config.yaml
model: "self-supervised image encoder"
color_jitter: 0.6
arch: "inception"
norm: "batchnorm"
activation: "relu"
depths: [3, 3, 3]
widths: [160, 320, 640]
init: "trunc_normal_002"
lr: 0.002
beta1: 0.95
shampoo_beta: 0.99
precondition_frequency: 16
one_sided: false
warmup_steps: 720
Rows from block 3 of a small self-supervised image encoder, named by matrix and row number. Rows with one number belong to one channel. Each number is 200 + 20 x the weight over its row's rms, rounded and kept within 0 to 999. All counts start at 0.
Before each channel's rows are labels from the 100 images, of 14976, where the channel reaches its highest value: "colour at peak" is the nearest of a few named colours to the mean colour under the peak. Only what is clearly more common there than usual is listed. The data: photos of plants, animals and fungi (iNaturalist).
# r30: branch 2 reduce pointwise conv (model.blocks.3.r3.0.weight, 80x160x1x1), inputs 0-159
# b30: branch 2 3x3 conv (model.blocks.3.b3.0.weight, 120x80x3x3, transposed, each kernel summed), outputs 0-119

colour at peak: black
r30.70,178,194,169,190,222,186,240,193,250,173,176,217,174,203,194,174,192,174,171,197,193,193,188,185,191,198,182,163,168,209,214,193,205,222,193,204,190,210,190,155,234,208,202,192,214,200,187,207,219,196,219,161,185,198,226,171,175,198,195,193,184,197,217,219,200,192,224,211,192,207,213,211,245,168,194,221,200,200,217,229,202,213,216,180,222,199,192,226,183,173,210,175,160,187,185,225,203,171,182,171,201,213,229,197,154,187,213,151,177,217,238,190,216,213,199,209,186,197,191,193,202,176,204,211,181,191,219,203,195,213,193,191,217,222,180,225,209,221,221,213,179,187,177,195,210,235,201,226,203,151,200,172,179,180,167,164,233,199,203,182
b30.70,193,193,141,197,185,164,184,220,201,232,224,182,233,218,176,237,184,188,191,166,174,184,159,173,180,200,168,198,191,179,179,209,245,170,207,185,208,202,184,186,204,212,172,201,203,186,210,205,160,184,230,173,204,214,177,205,205,210,228,217,202,172,187,173,175,212,176,203,193,205,197,245,194,198,177,193,210,209,187,202,214,200,204,203,191,222,197,204,216,196,210,213,144,176,215,198,199,183,185,197,190,197,197,209,196,193,194,152,174,209,187,189,203,152,218,199,211,208,200,177

colour at peak: grey
r30.51,183,216,203,216,222,199,191,177,210,255,211,211,251,214,202,167,188,209,206,189,183,218,210,193,210,208,202,214,192,186,182,214,206,185,163,200,167,219,191,197,235,208,188,232,211,197,186,200,151,179,175,199,200,180,198,190,188,239,188,172,203,209,178,243,206,212,207,176,203,174,215,193,209,225,224,207,197,193,174,224,180,194,196,158,201,190,192,196,202,179,191,198,190,193,199,201,211,190,224,192,219,190,231,236,187,223,175,195,214,192,188,250,181,230,201,179,203,174,214,187,221,212,207,234,197,202,204,165,198,201,211,199,182,200,196,237,213,203,252,197,191,230,186,205,199,197,224,217,189,223,175,230,179,184,223,166,255,188,241,182
b30.51,193,207,209,194,202,227,168,177,193,226,170,188,147,182,198,177,211,212,163,180,208,184,182,186,211,194,202,179,183,186,206,225,190,190,197,233,190,199,219,198,207,168,205,196,196,173,196,217,187,251,228,196,193,190,239,190,206,202,227,203,182,196,223,192,168,223,238,197,212,189,166,161,172,212,215,194,190,232,223,185,224,167,171,197,205,182,215,190,206,175,201,181,222,195,158,205,219,195,200,221,194,195,215,169,220,201,190,169,209,193,158,166,219,220,169,199,212,193,200,214

colour at peak: brown
r30.4,165,201,190,207,194,240,207,209,187,200,161,179,204,199,219,189,204,207,189,250,177,202,199,172,220,198,191,247,177,239,226,228,201,205,197,187,202,203,181,193,182,214,194,206,175,216,196,218,180,181,205,222,170,199,232,228,199,186,214,215,225,151,225,207,208,204,188,224,195,217,201,168,195,229,178,210,187,214,194,220,212,228,174,194,203,196,184,178,216,208,210,203,201,215,188,224,187,193,184,199,167,237,200,222,173,173,221,208,182,199,211,176,214,178,203,205,190,195,182,164,215,170,193,187,171,189,187,198,172,201,195,181,149,177,211,190,218,170,192,175,208,184,176,175,198,215,193,152,186,171,202,185,228,161,212,223,224,224,224,169
b30.4,164,208,217,208,203,229,194,234,229,208,205,201,177,189,178,163,201,215,207,210,201,194,215,199,232,194,217,214,198,165,203,214,190,216,187,208,196,180,163,200,153,198,206,193,215,180,192,206,217,199,185,186,191,195,160,197,162,193,196,196,205,195,188,187,193,196,182,221,176,239,210,198,162,209,195,180,234,193,182,185,201,206,226,176,186,195,186,206,181,167,210,217,178,183,243,223,265,211,237,190,207,163,188,210,202,179,239,189,205,219,194,220,206,182,213,175,190,186,232,167

colour at peak: black
r30.13,196,223,178,220,204,186,218,208,212,196,178,193,195,181,179,171,200,189,166,160,224,189,193,175,211,213,194,193,202,178,185,177,174,185,220,185,198,162,194,208,204,224,201,243,178,199,201,204,172,216,180,193,186,164,194,213,223,194,200,234,174,204,187,200,193,206,215,155,210,203,222,197,191,191,216,212,220,182,236,207,223,233,192,200,216,187,217,172,214,156,152,176,211,141,207,209,180,186,160,223,217,194,179,237,199,174,172,197,207,201,220,191,200,198,209,198,194,157,238,177,204,243,199,189,188,186,201,198,197,204,231,209,177,174,185,227,196,190,186,199,207,191,208,195,240,197,185,223,177,200,204,170,203,160,185,169,205,187,229,193
b30.13,241,188,206,210,186,217,209,166,215,216,174,199,172,214,167,200,227,188,176,178,207,179,215,195,193,211,196,205,197,174,203,171,220,194,199,216,173,173,216,230,212,188,177,190,223,185,221,204,210,183,201,204,211,181,186,183,150,184,199,213,152,179,201,183,245,215,187,197,187,223,205,226,220,230,205,188,205,215,210,205,236,190,202,198,194,174,203,194,203,204,193,199,187,210,196,188,148,191,202,205,209,218,196,239,218,206,197,187,208,264,167,213,192,173,188,212,156,176,168,206

colour at peak: black
r30.7,206,195,209,209,183,220,190,213,214,206,213,207,196,190,198,194,199,208,214,194,234,226,208,207,204,183,235,199,219,219,212,224,175,201,208,233,148,204,199,190,158,232,171,192,225,215,167,213,226,185,173,187,219,208,163,237,209,188,170,202,181,189,193,195,195,186,194,212,200,197,217,183,250,209,216,191,183,202,215,166,175,237,185,217,208,189,217,169,224,196,138,207,206,216,170,168,165,217,177,190,176,228,222,194,199,224,219,241,191,202,232,195,228,202,210,207,176,233,200,202,194,213,219,214,213,193,194,206,181,185,168,200,184,222,229,214,185,201,230,204,182,194,185,185,241,213,196,164,187,192,172,184,213,170,208,180,225,184,213,202
b30.7,214,192,180,182,178,230,200,161,180,228,167,185,204,163,173,182,199,192,225,195,195,189,212,188,201,185,179,222,230,172,198,192,211,209,213,193,191,198,195,155,207,195,209,223,177,217,215,234,202,208,240,208,228,235,224,208,220,230,230,210,185,188,225,199,228,223,201,228,207,202,188,210,162,178,228,172,224,194,191,209,212,161,171,247,209,151,176,216,202,232,176,183,159,196,204,187,214,201,212,181,210,213,206,210,196,206,204,207,191,198,211,222,219,198,195,192,214,203,216,174

colour at peak: brown
r30.63,206,206,204,193,206,197,187,178,177,201,214,184,203,213,198,209,210,228,214,201,221,192,191,218,166,220,184,179,209,210,178,221,220,209,187,216,219,185,184,186,188,210,195,204,254,207,160,171,189,185,193,195,199,175,184,174,231,217,190,209,228,201,181,201,228,200,179,193,222,200,160,224,181,244,213,215,169,183,207,222,191,195,205,178,202,216,194,244,167,198,193,205,197,198,187,182,195,200,280,187,197,200,190,212,221,196,169,200,224,202,237,220,176,185,234,208,169,169,223,195,181,220,217,182,173,219,186,199,224,199,236,176,205,198,221,231,217,208,178,211,242,240,192,184,188,217,193,191,168,252,194,192,198,197,201,219,199,188,215,214
b30.63,183,176,232,139,193,189,165,213,160,187,223,220,174,200,200,190,187,205,184,209,175,185,167,183,169,202,182,181,197,198,241,224,188,199,192,190,182,203,211,202,202,211,162,184,155,199,218,203,228,222,202,201,209,159,163,197,212,216,183,200,212,180,197,194,177,198,196,195,179,204,184,192,219,177,207,199,203,187,229,180,177,182,190,176,221,203,205,199,203,180,227,185,230,187,161,211,210,233,174,231,181,188,193,222,181,223,149,229,182,195,211,179,179,211,198,215,192,207,192,189

colour at peak: pink
r30.45,196,187,165,180,199,191,207,207,181,220,183,180,181,183,184,210,211,213,230,227,199,209,203,186,222,191,200,187,191,174,162,201,236,187,192,192,217,212,213,206,218,230,203,156,166,202,180,177,217,230,192,159,196,235,195,200,203,202,228,220,196,201,180,220,206,231,197,244,166,210,196,177,176,241,183,166,210,177,163,213,203,218,177,191,206,222,165,186,220,215,171,160,205,195,179,247,187,181,202,175,194,162,171,185,169,233,212,186,208,211,209,212,200,181,202,200,206,207,242,202,201,198,200,178,187,199,200,236,205,240,209,232,212,176,219,183,209,206,200,202,179,192,210,196,188,191,188,202,167,215,193,181,233,170,193,181,204,194,220,167
b30.45,157,186,255,200,215,209,186,218,213,213,237,206,189,200,203,207,189,207,231,179,235,196,183,210,211,179,224,197,216,188,201,175,170,209,184,185,179,190,225,182,186,216,197,216,228,181,157,205,210,219,218,216,163,223,207,213,185,195,225,169,185,204,200,205,203,209,243,208,187,196,218,184,198,154,192,207,182,197,173,197,235,197,192,220,226,172,232,195,203,187,202,207,203,222,205,203,186,228,186,199,202,213,206,221,191,173,222,239,164,191,166,172,212,182,183,206,224,169,197,240

colour at peak: black
r30.19,177,216,214,212,202,194,191,205,222,207,184,178,215,194,211,188,174,222,178,171,194,183,207,203,198,216,197,225,218,193,147,166,190,208,192,176,229,194,191,211,181,181,228,156,185,210,201,182,210,208,254,199,173,203,174,198,192,188,160,179,185,202,196,200,232,205,202,194,169,179,176,234,187,228,203,176,142,194,227,211,216,201,204,206,214,185,176,174,205,188,206,168,193,217,187,205,192,223,177,198,217,175,194,211,210,217,192,203,185,163,231,211,188,190,189,211,201,204,234,164,219,185,213,157,176,199,255,202,196,231,199,167,216,204,229,185,212,210,225,180,242,193,219,187,166,207,225,210,177,226,200,229,191,206,188,202,210,209,196,216
b30.19,201,166,197,167,174,195,209,184,217,221,200,212,193,160,243,189,186,189,189,185,205,213,167,227,229,236,216,206,190,227,209,221,207,182,197,215,229,202,213,170,201,169,213,210,193,197,211,193,226,214,237,216,174,200,208,187,197,212,174,184,194,158,191,185,196,192,213,184,212,216,243,216,242,171,187,176,222,179,234,205,202,207,211,204,221,204,228,164,223,210,221,178,209,208,163,208,204,227,198,190,200,204,186,216,185,213,201,195,165,236,187,223,182,215,195,190,166,201,215,156

colour at peak: grey
r30.30,180,218,180,183,195,198,187,165,194,213,214,188,221,237,203,185,222,210,225,231,198,241,220,205,207,234,190,228,197,200,204,223,204,204,159,211,189,192,221,198,171,180,175,185,178,183,195,209,150,215,203,214,178,173,191,176,205,172,194,203,195,209,215,202,215,186,182,213,248,201,235,201,171,218,234,215,251,182,217,233,187,224,206,177,244,171,160,170,159,200,195,188,199,187,217,204,215,174,203,195,194,200,234,245,192,194,224,188,177,227,217,204,176,211,190,213,173,169,235,182,168,217,205,200,224,212,193,211,193,242,200,177,166,209,196,213,187,197,216,203,186,180,192,196,182,212,209,196,211,201,215,183,190,183,192,198,218,181,199,203
b30.30,200,210,230,214,168,197,200,173,184,138,206,210,217,238,173,221,206,199,207,203,181,160,181,184,201,162,216,232,150,157,226,165,205,178,186,211,197,207,177,165,197,185,206,218,215,192,189,174,186,185,196,194,179,188,204,221,209,178,211,204,185,191,203,218,199,207,190,201,181,201,173,205,209,209,170,213,184,183,231,166,191,199,222,198,193,180,193,217,220,195,198,168,164,210,198,147,182,186,226,201,184,191,191,216,207,231,217,227,202,178,196,195,188,200,220,202,227,185,208,229

colour at peak: black
r30.74,211,188,186,180,212,198,196,183,234,208,179,203,185,198,217,195,188,189,208,183,220,205,182,204,203,202,215,205,202,178,211,187,197,209,181,182,178,223,165,202,213,210,166,226,218,199,192,194,196,217,180,176,181,214,187,128,217,199,186,195,190,212,195,176,181,191,204,182,181,223,216,201,199,223,197,183,199,233,210,184,206,185,221,175,222,192,209,175,182,215,170,218,236,186,196,214,189,253,210,185,195,188,179,165,200,244,277,207,189,208,165,218,205,187,208,186,215,214,236,216,179,224,181,204,227,208,187,226,161,210,182,166,201,209,218,175,193,155,217,163,191,207,212,211,215,217,185,188,196,203,200,219,207,185,228,190,239,238,213,195
b30.74,171,211,157,195,198,185,208,229,207,216,203,211,209,164,224,207,184,171,237,222,189,217,212,180,219,212,195,195,205,200,183,185,179,185,213,220,182,180,196,194,206,181,219,224,204,213,204,226,217,198,177,219,186,230,189,185,184,208,207,157,153,202,199,205,224,201,191,185,181,176,229,219,164,215,185,138,211,201,188,260,227,200,209,198,198,201,200,192,208,219,227,233,186,228,223,194,183,250,203,175,214,218,209,199,193,192,192,194,191,198,170,221,200,218,180,231,212,212,177,215

colour at peak: black
r30.61,188,206,185,204,199,187,220,175,228,185,212,180,195,199,191,186,146,193,210,209,206,166,201,187,201,183,206,194,214,216,193,215,180,238,169,183,190,184,226,188,187,193,181,183,195,212,204,188,214,222,177,166,222,206,182,208,195,226,200,217,183,241,218,181,177,156,166,225,195,205,182,198,217,208,200,208,231,161,240,220,211,179,158,214,176,199,239,189,192,184,204,214,245,216,197,233,211,212,169,177,202,194,239,199,172,172,227,184,198,205,214,201,231,233,204,199,202,188,206,209,187,198,202,205,159,222,204,205,192,198,205,208,175,190,222,209,176,182,208,214,180,206,175,177,188,173,186,180,194,157,205,209,188,179,235,172,219,163,238,214
b30.61,235,179,182,186,205,200,191,173,187,201,214,185,188,209,206,192,214,222,203,209,173,222,205,203,224,212,225,194,211,204,155,196,199,211,211,184,181,206,207,201,206,195,191,196,201,204,169,161,144,186,175,194,205,210,218,179,212,232,202,216,212,214,207,244,196,212,156,213,199,219,219,207,202,168,186,189,215,204,203,163,204,190,164,180,218,195,202,214,196,186,246,221,199,233,189,189,205,191,220,219,231,206,228,183,190,196,205,190,212,233,183,256,184,261,216,212,184,177,211,228

colour at peak: white
r30.48,173,190,230,212,207,190,175,228,177,192,212,210,211,173,202,205,193,191,183,212,179,166,179,204,227,201,203,205,187,205,180,207,204,230,195,175,214,179,193,200,187,194,205,219,177,181,206,177,224,226,128,193,208,198,188,206,233,195,180,175,193,205,207,208,189,218,221,227,166,197,166,201,212,237,178,150,150,186,208,196,156,203,223,193,210,186,211,207,215,187,182,180,183,200,220,233,196,246,180,185,183,221,227,190,220,205,214,184,188,196,183,196,211,211,207,191,174,189,180,232,209,181,246,185,199,173,207,230,214,184,169,187,207,220,219,187,195,202,233,161,199,191,165,196,228,192,210,193,206,197,184,174,218,225,183,212,172,185,212,224
b30.48,219,179,217,202,185,196,214,178,192,188,203,167,220,210,197,185,188,210,202,212,173,208,165,216,200,199,241,185,239,214,190,163,216,179,207,212,204,238,201,229,191,219,189,204,204,225,188,201,235,186,168,171,190,190,206,201,220,187,197,207,220,218,208,167,203,206,189,196,240,230,167,211,193,175,184,185,188,168,209,232,178,246,202,165,217,188,241,185,204,235,220,214,196,202,196,202,203,216,227,191,211,201,187,164,201,210,207,195,221,255,238,162,215,181,200,189,216,204,194,201

colour at peak: white
r30.33,235,202,232,218,184,202,188,198,165,233,194,185,205,199,227,205,188,235,221,190,206,180,213,186,186,148,206,195,205,194,208,190,186,170,179,194,209,231,205,216,214,205,200,180,208,226,189,217,186,204,230,189,192,170,206,206,225,197,168,176,183,193,209,170,206,211,190,190,196,186,193,179,231,191,198,198,190,218,218,176,172,192,199,223,158,211,181,207,228,212,215,230,207,194,162,181,170,252,203,214,225,183,216,177,222,179,170,241,216,192,217,192,197,190,190,168,199,224,160,212,221,194,193,198,201,209,182,190,187,191,218,176,194,193,219,201,187,190,194,214,173,180,221,194,185,264,141,194,217,189,192,190,188,248,179,198,209,220,183,212
b30.33,239,158,177,201,191,211,200,226,179,220,204,193,173,221,187,185,198,223,195,184,190,197,224,258,203,190,214,205,187,188,179,221,209,188,201,180,212,205,176,171,217,196,191,163,206,241,191,188,248,212,201,210,211,196,169,215,194,170,206,202,200,220,222,229,196,189,203,225,179,204,164,211,183,213,173,164,215,161,220,186,200,201,236,209,198,185,228,209,221,247,200,200,182,199,232,215,206,211,209,227,180,165,217,219,206,224,193,214,219,183,203,186,208,172,236,185,224,199,194,208

colour at peak: pink
r30.52,188,205,203,202,205,210,216,238,184,229,217,162,200,203,175,169,201,204,214,183,212,218,184,188,205,205,159,209,196,211,177,192,230,211,226,224,190,201,202,228,190,203,196,185,173,206,173,233,186,188,169,201,177,194,165,235,204,206,195,230,184,187,217,184,176,151,202,219,168,201,219,179,205,206,173,197,191,173,190,192,196,186,177,234,215,194,233,198,227,194,151,221,190,196,200,206,164,212,184,218,221,210,193,212,168,196,219,182,202,198,181,186,176,200,219,183,235,197,212,197,148,204,195,255,198,199,191,205,199,191,211,188,157,197,254,196,194,167,187,198,222,221,231,200,200,185,208,179,229,209,200,215,188,174,213,191,164,184,219,175
b30.52,204,231,223,191,234,213,227,154,212,210,204,194,195,220,204,208,181,189,210,197,205,178,227,193,211,191,228,200,199,170,165,203,194,176,245,226,219,214,218,199,202,226,197,206,193,210,204,194,220,180,157,191,189,202,198,234,198,224,143,211,179,195,225,180,225,198,214,227,185,187,194,173,220,178,171,190,204,206,200,211,206,160,200,193,184,196,201,185,181,198,198,207,183,219,220,206,186,137,167,246,220,214,191,186,206,182,220,182,176,192,202,195,203,174,181,202,203,199,178,245

colour at peak: grey
r30.56,188,216,239,206,196,209,241,221,190,235,222,216,195,220,186,185,195,207,181,232,210,219,234,199,211,192,217,218,179,180,192,204,202,230,192,209,186,184,207,207,234,175,174,179,208,166,173,219,187,223,200,199,226,191,226,210,166,191,203,184,233,176,193,215,192,180,169,200,199,221,186,270,160,189,173,216,253,170,159,206,218,176,199,180,225,205,199,174,159,162,217,153,207,194,201,179,225,184,196,194,218,206,193,205,221,182,205,201,213,220,204,227,220,188,201,206,171,217,219,247,166,226,174,200,207,201,181,208,189,171,214,201,202,189,182,224,212,195,199,193,184,194,190,187,202,210,212,184,196,195,210,191,192,200,190,207,180,186,216,213
b30.56,220,202,200,228,189,184,216,228,210,226,205,208,228,205,195,208,211,205,203,179,192,229,199,171,188,177,147,232,205,207,184,183,208,180,192,170,175,254,200,228,213,221,191,163,187,223,182,219,178,199,195,181,208,208,201,217,206,180,193,204,198,230,221,193,195,210,200,188,179,192,183,189,177,158,226,229,143,191,210,180,219,175,212,196,196,171,237,188,215,208,226,200,198,170,216,171,212,210,230,202,172,198,207,183,214,185,181,200,179,222,237,193,216,179,228,184,219,172,188,193

colour at peak: black
r30.6,237,204,208,209,194,217,188,208,214,207,195,185,190,211,207,187,230,203,225,177,195,216,179,200,187,210,188,212,200,252,210,218,179,199,174,220,182,205,233,187,220,196,200,175,218,185,190,202,213,205,180,208,183,199,195,194,196,180,203,194,219,208,200,170,186,207,190,212,194,203,205,172,230,241,208,206,207,181,186,246,201,192,191,216,183,207,225,211,220,220,193,222,205,181,220,167,178,202,238,202,172,196,191,171,200,192,179,164,181,218,178,214,165,196,179,188,204,186,191,173,211,186,175,218,220,193,234,183,193,218,165,198,212,181,215,207,161,199,171,188,208,207,162,208,198,189,151,210,216,175,172,190,191,170,188,178,222,206,207,102
b30.6,176,212,190,180,183,208,222,167,239,241,211,219,216,187,164,213,181,186,199,222,190,233,181,198,170,264,165,197,214,234,222,225,190,167,165,201,182,204,199,181,239,197,195,185,182,216,217,239,168,200,176,207,185,206,197,218,220,197,206,203,234,203,190,165,187,194,201,203,197,220,176,190,197,215,198,213,204,183,199,191,201,174,180,195,188,209,204,200,197,178,223,197,190,183,223,218,201,192,173,180,176,215,175,214,182,197,154,203,212,166,213,208,214,209,218,186,226,170,191,177

colour at peak: pink
r30.41,195,205,210,189,200,196,221,188,187,198,211,206,207,216,203,164,189,216,244,165,178,186,187,168,181,191,203,176,193,178,205,195,239,202,201,195,212,217,222,178,218,177,198,205,201,210,206,206,218,214,216,168,223,186,237,200,229,203,173,232,198,206,191,173,218,179,190,194,191,161,187,178,195,190,199,179,210,185,198,194,207,180,204,228,183,161,230,219,174,192,212,194,196,256,194,222,176,199,173,202,218,185,181,167,218,190,234,266,206,202,182,197,224,218,174,197,193,184,230,206,206,211,242,228,218,160,207,184,196,189,170,202,193,163,224,197,188,183,207,164,178,227,193,159,188,205,219,184,193,242,192,195,199,208,211,203,189,182,237,201
b30.41,187,229,182,218,218,167,205,226,182,193,208,212,212,220,232,168,205,184,219,155,210,185,194,204,205,189,226,212,216,185,193,199,224,204,216,221,220,178,227,243,231,200,230,190,213,229,199,198,193,184,191,185,218,223,177,175,216,211,190,207,196,174,213,187,173,218,195,195,198,191,225,177,220,200,179,212,180,181,173,205,205,202,183,219,192,207,185,150,244,213,218,212,193,217,240,207,206,196,176,227,192,208,203,187,199,162,230,195,177,168,217,171,172,205,196,230,206,172,164,164

colour at peak: black
r30.23,237,204,206,202,159,176,165,200,228,213,236,205,205,208,189,183,192,200,176,174,191,191,233,193,183,236,221,184,225,195,187,195,174,172,185,205,205,183,202,188,196,228,169,168,163,177,184,150,199,201,220,163,179,210,213,211,244,238,218,244,151,156,209,209,196,191,212,196,199,161,180,184,197,180,174,204,178,197,202,196,235,224,199,180,182,212,199,200,204,222,197,198,179,179,165,218,181,196,194,199,167,237,221,189,187,163,177,174,173,200,217,188,196,197,194,194,174,213,191,197,199,200,184,191,207,207,210,219,198,204,194,209,214,172,184,220,197,187,201,224,210,206,190,214,236,209,186,220,182,212,203,236,220,205,167,201,210,198,213,174
b30.23,178,186,223,226,199,198,195,234,209,213,214,187,203,204,188,203,178,157,193,174,188,159,211,229,212,234,188,231,235,177,156,198,179,193,150,181,158,231,225,191,163,201,208,183,201,171,199,208,210,189,218,191,186,179,208,209,187,187,230,191,195,182,199,194,196,195,212,197,216,152,195,192,195,199,216,209,219,214,166,194,171,181,190,216,201,192,203,164,247,207,184,222,185,172,174,198,205,194,187,226,203,158,192,179,182,196,216,205,179,187,183,177,194,182,195,170,195,189,196,220

colour at peak: grey
r30.16,207,164,173,215,194,191,217,204,215,169,239,216,207,211,222,221,189,217,181,180,190,208,179,229,206,237,187,207,192,184,205,209,227,186,207,171,225,213,261,209,238,173,186,200,194,159,185,216,200,185,245,189,178,203,200,178,189,225,225,219,237,182,194,232,231,212,186,196,197,203,192,206,193,236,205,183,202,204,186,222,222,202,219,216,189,166,240,173,209,194,187,225,169,205,228,188,202,191,207,198,200,194,263,178,197,222,193,170,206,213,220,191,252,215,200,195,208,193,201,162,223,172,196,202,210,217,211,190,199,192,225,198,204,189,200,219,205,192,179,223,175,190,160,170,178,200,196,174,191,186,204,193,213,197,171,185,177,189,208,185
b30.16,190,197,181,229,213,197,176,189,214,198,199,197,221,210,194,225,223,206,215,199,204,222,204,216,198,207,228,173,215,207,205,178,177,212,201,187,212,199,190,175,197,218,222,242,198,221,186,192,218,223,196,204,183,205,179,237,181,215,195,189,201,230,174,218,197,199,195,183,176,218,199,166,180,234,183,247,210,245,208,203,217,252,204,199,182,240,172,201,182,153,182,189,195,147,214,231,197,224,189,219,206,201,180,222,167,217,174,194,238,214,207,199,180,213,192,204,165,221,181,186