{"train_examples": 77898, "image_size": 32, "arch": "inception", "activation": "relu", "depths": [3, 3, 3], "widths": [160, 320, 640], "projector_hidden_layers": 1, "beta2": 0.99, "lr": 0.002, "merge_dims": false, "lr_schedule": "linear", "final_lr_fraction": 0.05, "warmup_steps": 720, "weight_decay": 0.4}
Rows from block 5, named by matrix and row number. Each number is 128 + 32 x the weight over its row's rms, rounded and kept within 0 to 255. All counts start at 0. Numbers have three digits each. After the name is the row's rms in percent of the matrix's.
# b500: branch 3 reduce pointwise conv (model.blocks.5.b5.0.0.weight, 40x320x1x1), inputs 107-213
b500.12 103:168161135154148113134062147099112118128139125144131117127116136114091147109136093151121143100122111117108138162160147168127202108075086117165119123113114106126198105123167117178101137142136174141138138165124102101136158115139112099142151177085140104139124105073147120131110124137084158189123130143172171123091133142123175
b500.13 093:144107144134109142134151108147125124154090091186147103158145085143113125079142117082149118193175087139092092095083108038082139165149089125124128163099109151076126165158118104079110133090147118135122065179118154146165131181168070151149154103101159158167078115113107133163161106155115160132116102127141116053170151136123119
b500.14 093:154140121115121102099159141142107110102028142093113127121096140193117160086175140133185146161111138066140148113130092073158175154137128129153107130154070131150074107136171127129124134089109112110170144161166136119097134111142123064130171159157112124159142157147111114075089130155125128127094072148117151121119183190173136
b500.15 102:076156116097115139180135109150094120103151074131121201125182117107117213139158133144142089112053156183105163111122132159135131118176106143156169136115154105071134145066105111127129143134067122178148143113129115134149119122089084119113119119159115149158176077088074117098130181160144093081153133055143122113141097125151108
b500.16 110:144140106079142154117116101160174114186069118184171127150100100173136191203117139124103248141114126131117053081155137125134079132095143144089147146098079143051126193075155125128140136140102096120061107174108167182155152150170130106132127166126097134090073152103123167124087171148107153089103075113123178153087119126101193
b500.17 097:150087091150189122192115142129085116102133119137161147141095130158100117150114154098145124100255139119166159164118124130155158162141176200107134116124028129059170141173104146136091122124064199165106123158104132137122134200152153108138161083183146120132108171144106148163146146136163133110137103085099124132091143149089086
b500.18 102:150206157123096156113121190119145146105096029153081123126107165116144186147070119100123157125175174113115121068141085105151130151150138162068075123178121170178188115115098110107117119204120095123158168096101106110180107187124158131137140132160112117143091098117114133177141123107134099167146082132160144134092141140120086
b500.19 099:151112086139170136142189078154130102131124152133100132091161125112130113080137142092121144094144129145102149154141091183149103095042119123141140101128132115110117131150132131098131135160161139103098151104088142106182136089107115139131175140074110097148115107103154191060153168103115151156148106081110148136180104111105136
b500.20 091:098107084132196144165162075088102106072111101141134106097126152091155058130174150121130162153052116079152110133079086131146151077143150164124174131069128149124123121153135196067102116150068153157128176123133143094124149072120151131119140069086124189090138098103122081111119112110226080167123142172154171157143142147150117
b500.21 103:145145128141119118096132168112165121122103117092092092129143093152152143144101106125154150135128093146079093173113133128124111102148143096060148125131110142136125156050129094160034143158152123105126184127095102158131135090181121062100100090107079149176100137120125150158065117165106140149140129137120166112127139108149118
b500.22 101:141172088162169101110092106150139171159211123165123149134112097169141171097132122130096119156124071113085107123224158176146199166139150148121109133163106092149179108125168186106134124142175139130130126216122116140134137087113099109122128172072133084134084180085076137166092100097099089132130102166140127142114154162156074
b500.23 100:158120086171090191113108107151106160186131113137081110111145142102055129119141169133111133135078158232122102161127175120077101066108111102135099105141112138103123127098091142127133166157098100122077111143148115215131153082098087139225160104104136094105118139137161086168072113145132157125074118189158151162197167100111090
b500.24 100:082123078112120115131089112142136121190098098144179203087135155075095126095156189094136137146163129141135141185130172158099148165097105162134141077126093103110110111117134164205175163127187117109158105080119133105121149096112097086097138118129124162172125115077130082095162193113070176100140138122118128112117185142161112
b500.25 100:160209144142173114114068170133159100155202082120122109164075135136142125196179118178119133143151086089100103137100100163065122175136090095083154168174103182115151159173076162128164107089114140119147075151165208121088157093169081129113124117161114164129103097148145120150084106077150175106128089111168160103169108082109182
b500.26 100:179159134164181136083170162180101153139119115167163116110131136138172117078097055062144162079127145074083065133109096081081133155102107076131176142097103127103149121157117091157194109128093108134127109109119139127117140154087179126119158132052118128115110087112162138124084110119128097112065104154165167169117113144129109
b500.27 104:115121131141091139099035158127096157112105132131122105121091073080133051111104125113122076148173192081170103119105138126131115150122093134144056150129121095149178124083099123123174161132115133147081132100183097116111203118078077109171091131121119075091171142121106119096093106097117070092093134149105140150166139150132085
b500.28 106:071127138147160087119112071147177131193083098131189105120162122120130093135172139130164160154083175122142175165085176123086101130123164170156154141132108165102132083127099155090196158124101143131134166117111103188121180111082206174114135105156142121155125178148059166153105140138134127162149119144081129167107103194097097
b500.29 103:112098132086092123165071094161103121087082125167141132132124131084053133138122143123179158142108114125102107179148086100135128139136123163197151127150108130079131079118148073095159102118150109061161108208078130080088153104118141141105123089150071074097077126155118188142135172102122095138099172096157126141150154112082111
b500.30 093:139123112159103153169153163151100150147125161108134109163094117150135085167133109126116109119164125125104113141088104108113122081146146078135150080125128100174099120156131086146176119142109129112140125147107130164138084170108169129106151155116152095101111071085078123116135095150129139076115177076140223103137134120151151
b500.31 103:139100124132094143145129143133100147179133129147056142103130127141099131122202123108132150048126063129150168129111142115101138114098158127165122100090144159083138105096102125093143150121095133127178091190116152091175157110144131101172126127113081073156044142004158093146128100147100136098154098108143140059161086125163133
b500.32 103:109091121138102140187143110110091141116066115153051169154095138112098071091175136124105126147126110117104101127150160121119127122193155131142130107141149099191132162105170164158171215149107079142102093159147120113160119132118144138136131145179138115119072145101144150088152123065090092132154143121154198147119096061117104
b500.33 092:057159142116191132135097144092101114145061129089104130148117053150170148116120120109162133086113114097132097119109159113096124116138107093153091118063146187184143135143125092119174080106138136072105072184130154157114116137163174095139157094129113162104141137142132118114089139143139166182109107139116181131156151133134132
b500.34 103:126163072100109150108151126132119109104090147114182156106152128156102124092126146088067078148118143134124097175072097141131131168102157151127116109086102142137089140126139153110125098101133122129133066151144153069142110178130090116097097158153172183182156136087113153167148114102143112138124074084160176068145151158153123
b500.35 105:130119100095081101147102141125114130143126142102101162114097184090080135146149105129099185124095126139082118110145148198136225156182118165165114173150157147097182104169131080130120114128146096069109177053102138144115114122121081144129121161098134105147162118086222119094096106096123108126113120157157166175171140050174107
b500.36 099:128102042185094074145151179083117153125133184117081122090082129124115088154125155093168108146147069100136123143093195175150137128135094099118109144096071192122153126091084180145130088139157166077081159129141099129139110090121112164143152133132143151106107105044100125152154127079126172119122152119068131160173134137147193
b500.37 101:108076084118084101097136145155118143092183130107057154078139096127104134145105144112166160189122132105187104160070166126149107118134116170112142074168120099133124174127064101129104105091117111124150137114097144092137119140144154138135141175105113153064100074105127091126121092143139097166130153195166114080126132104178140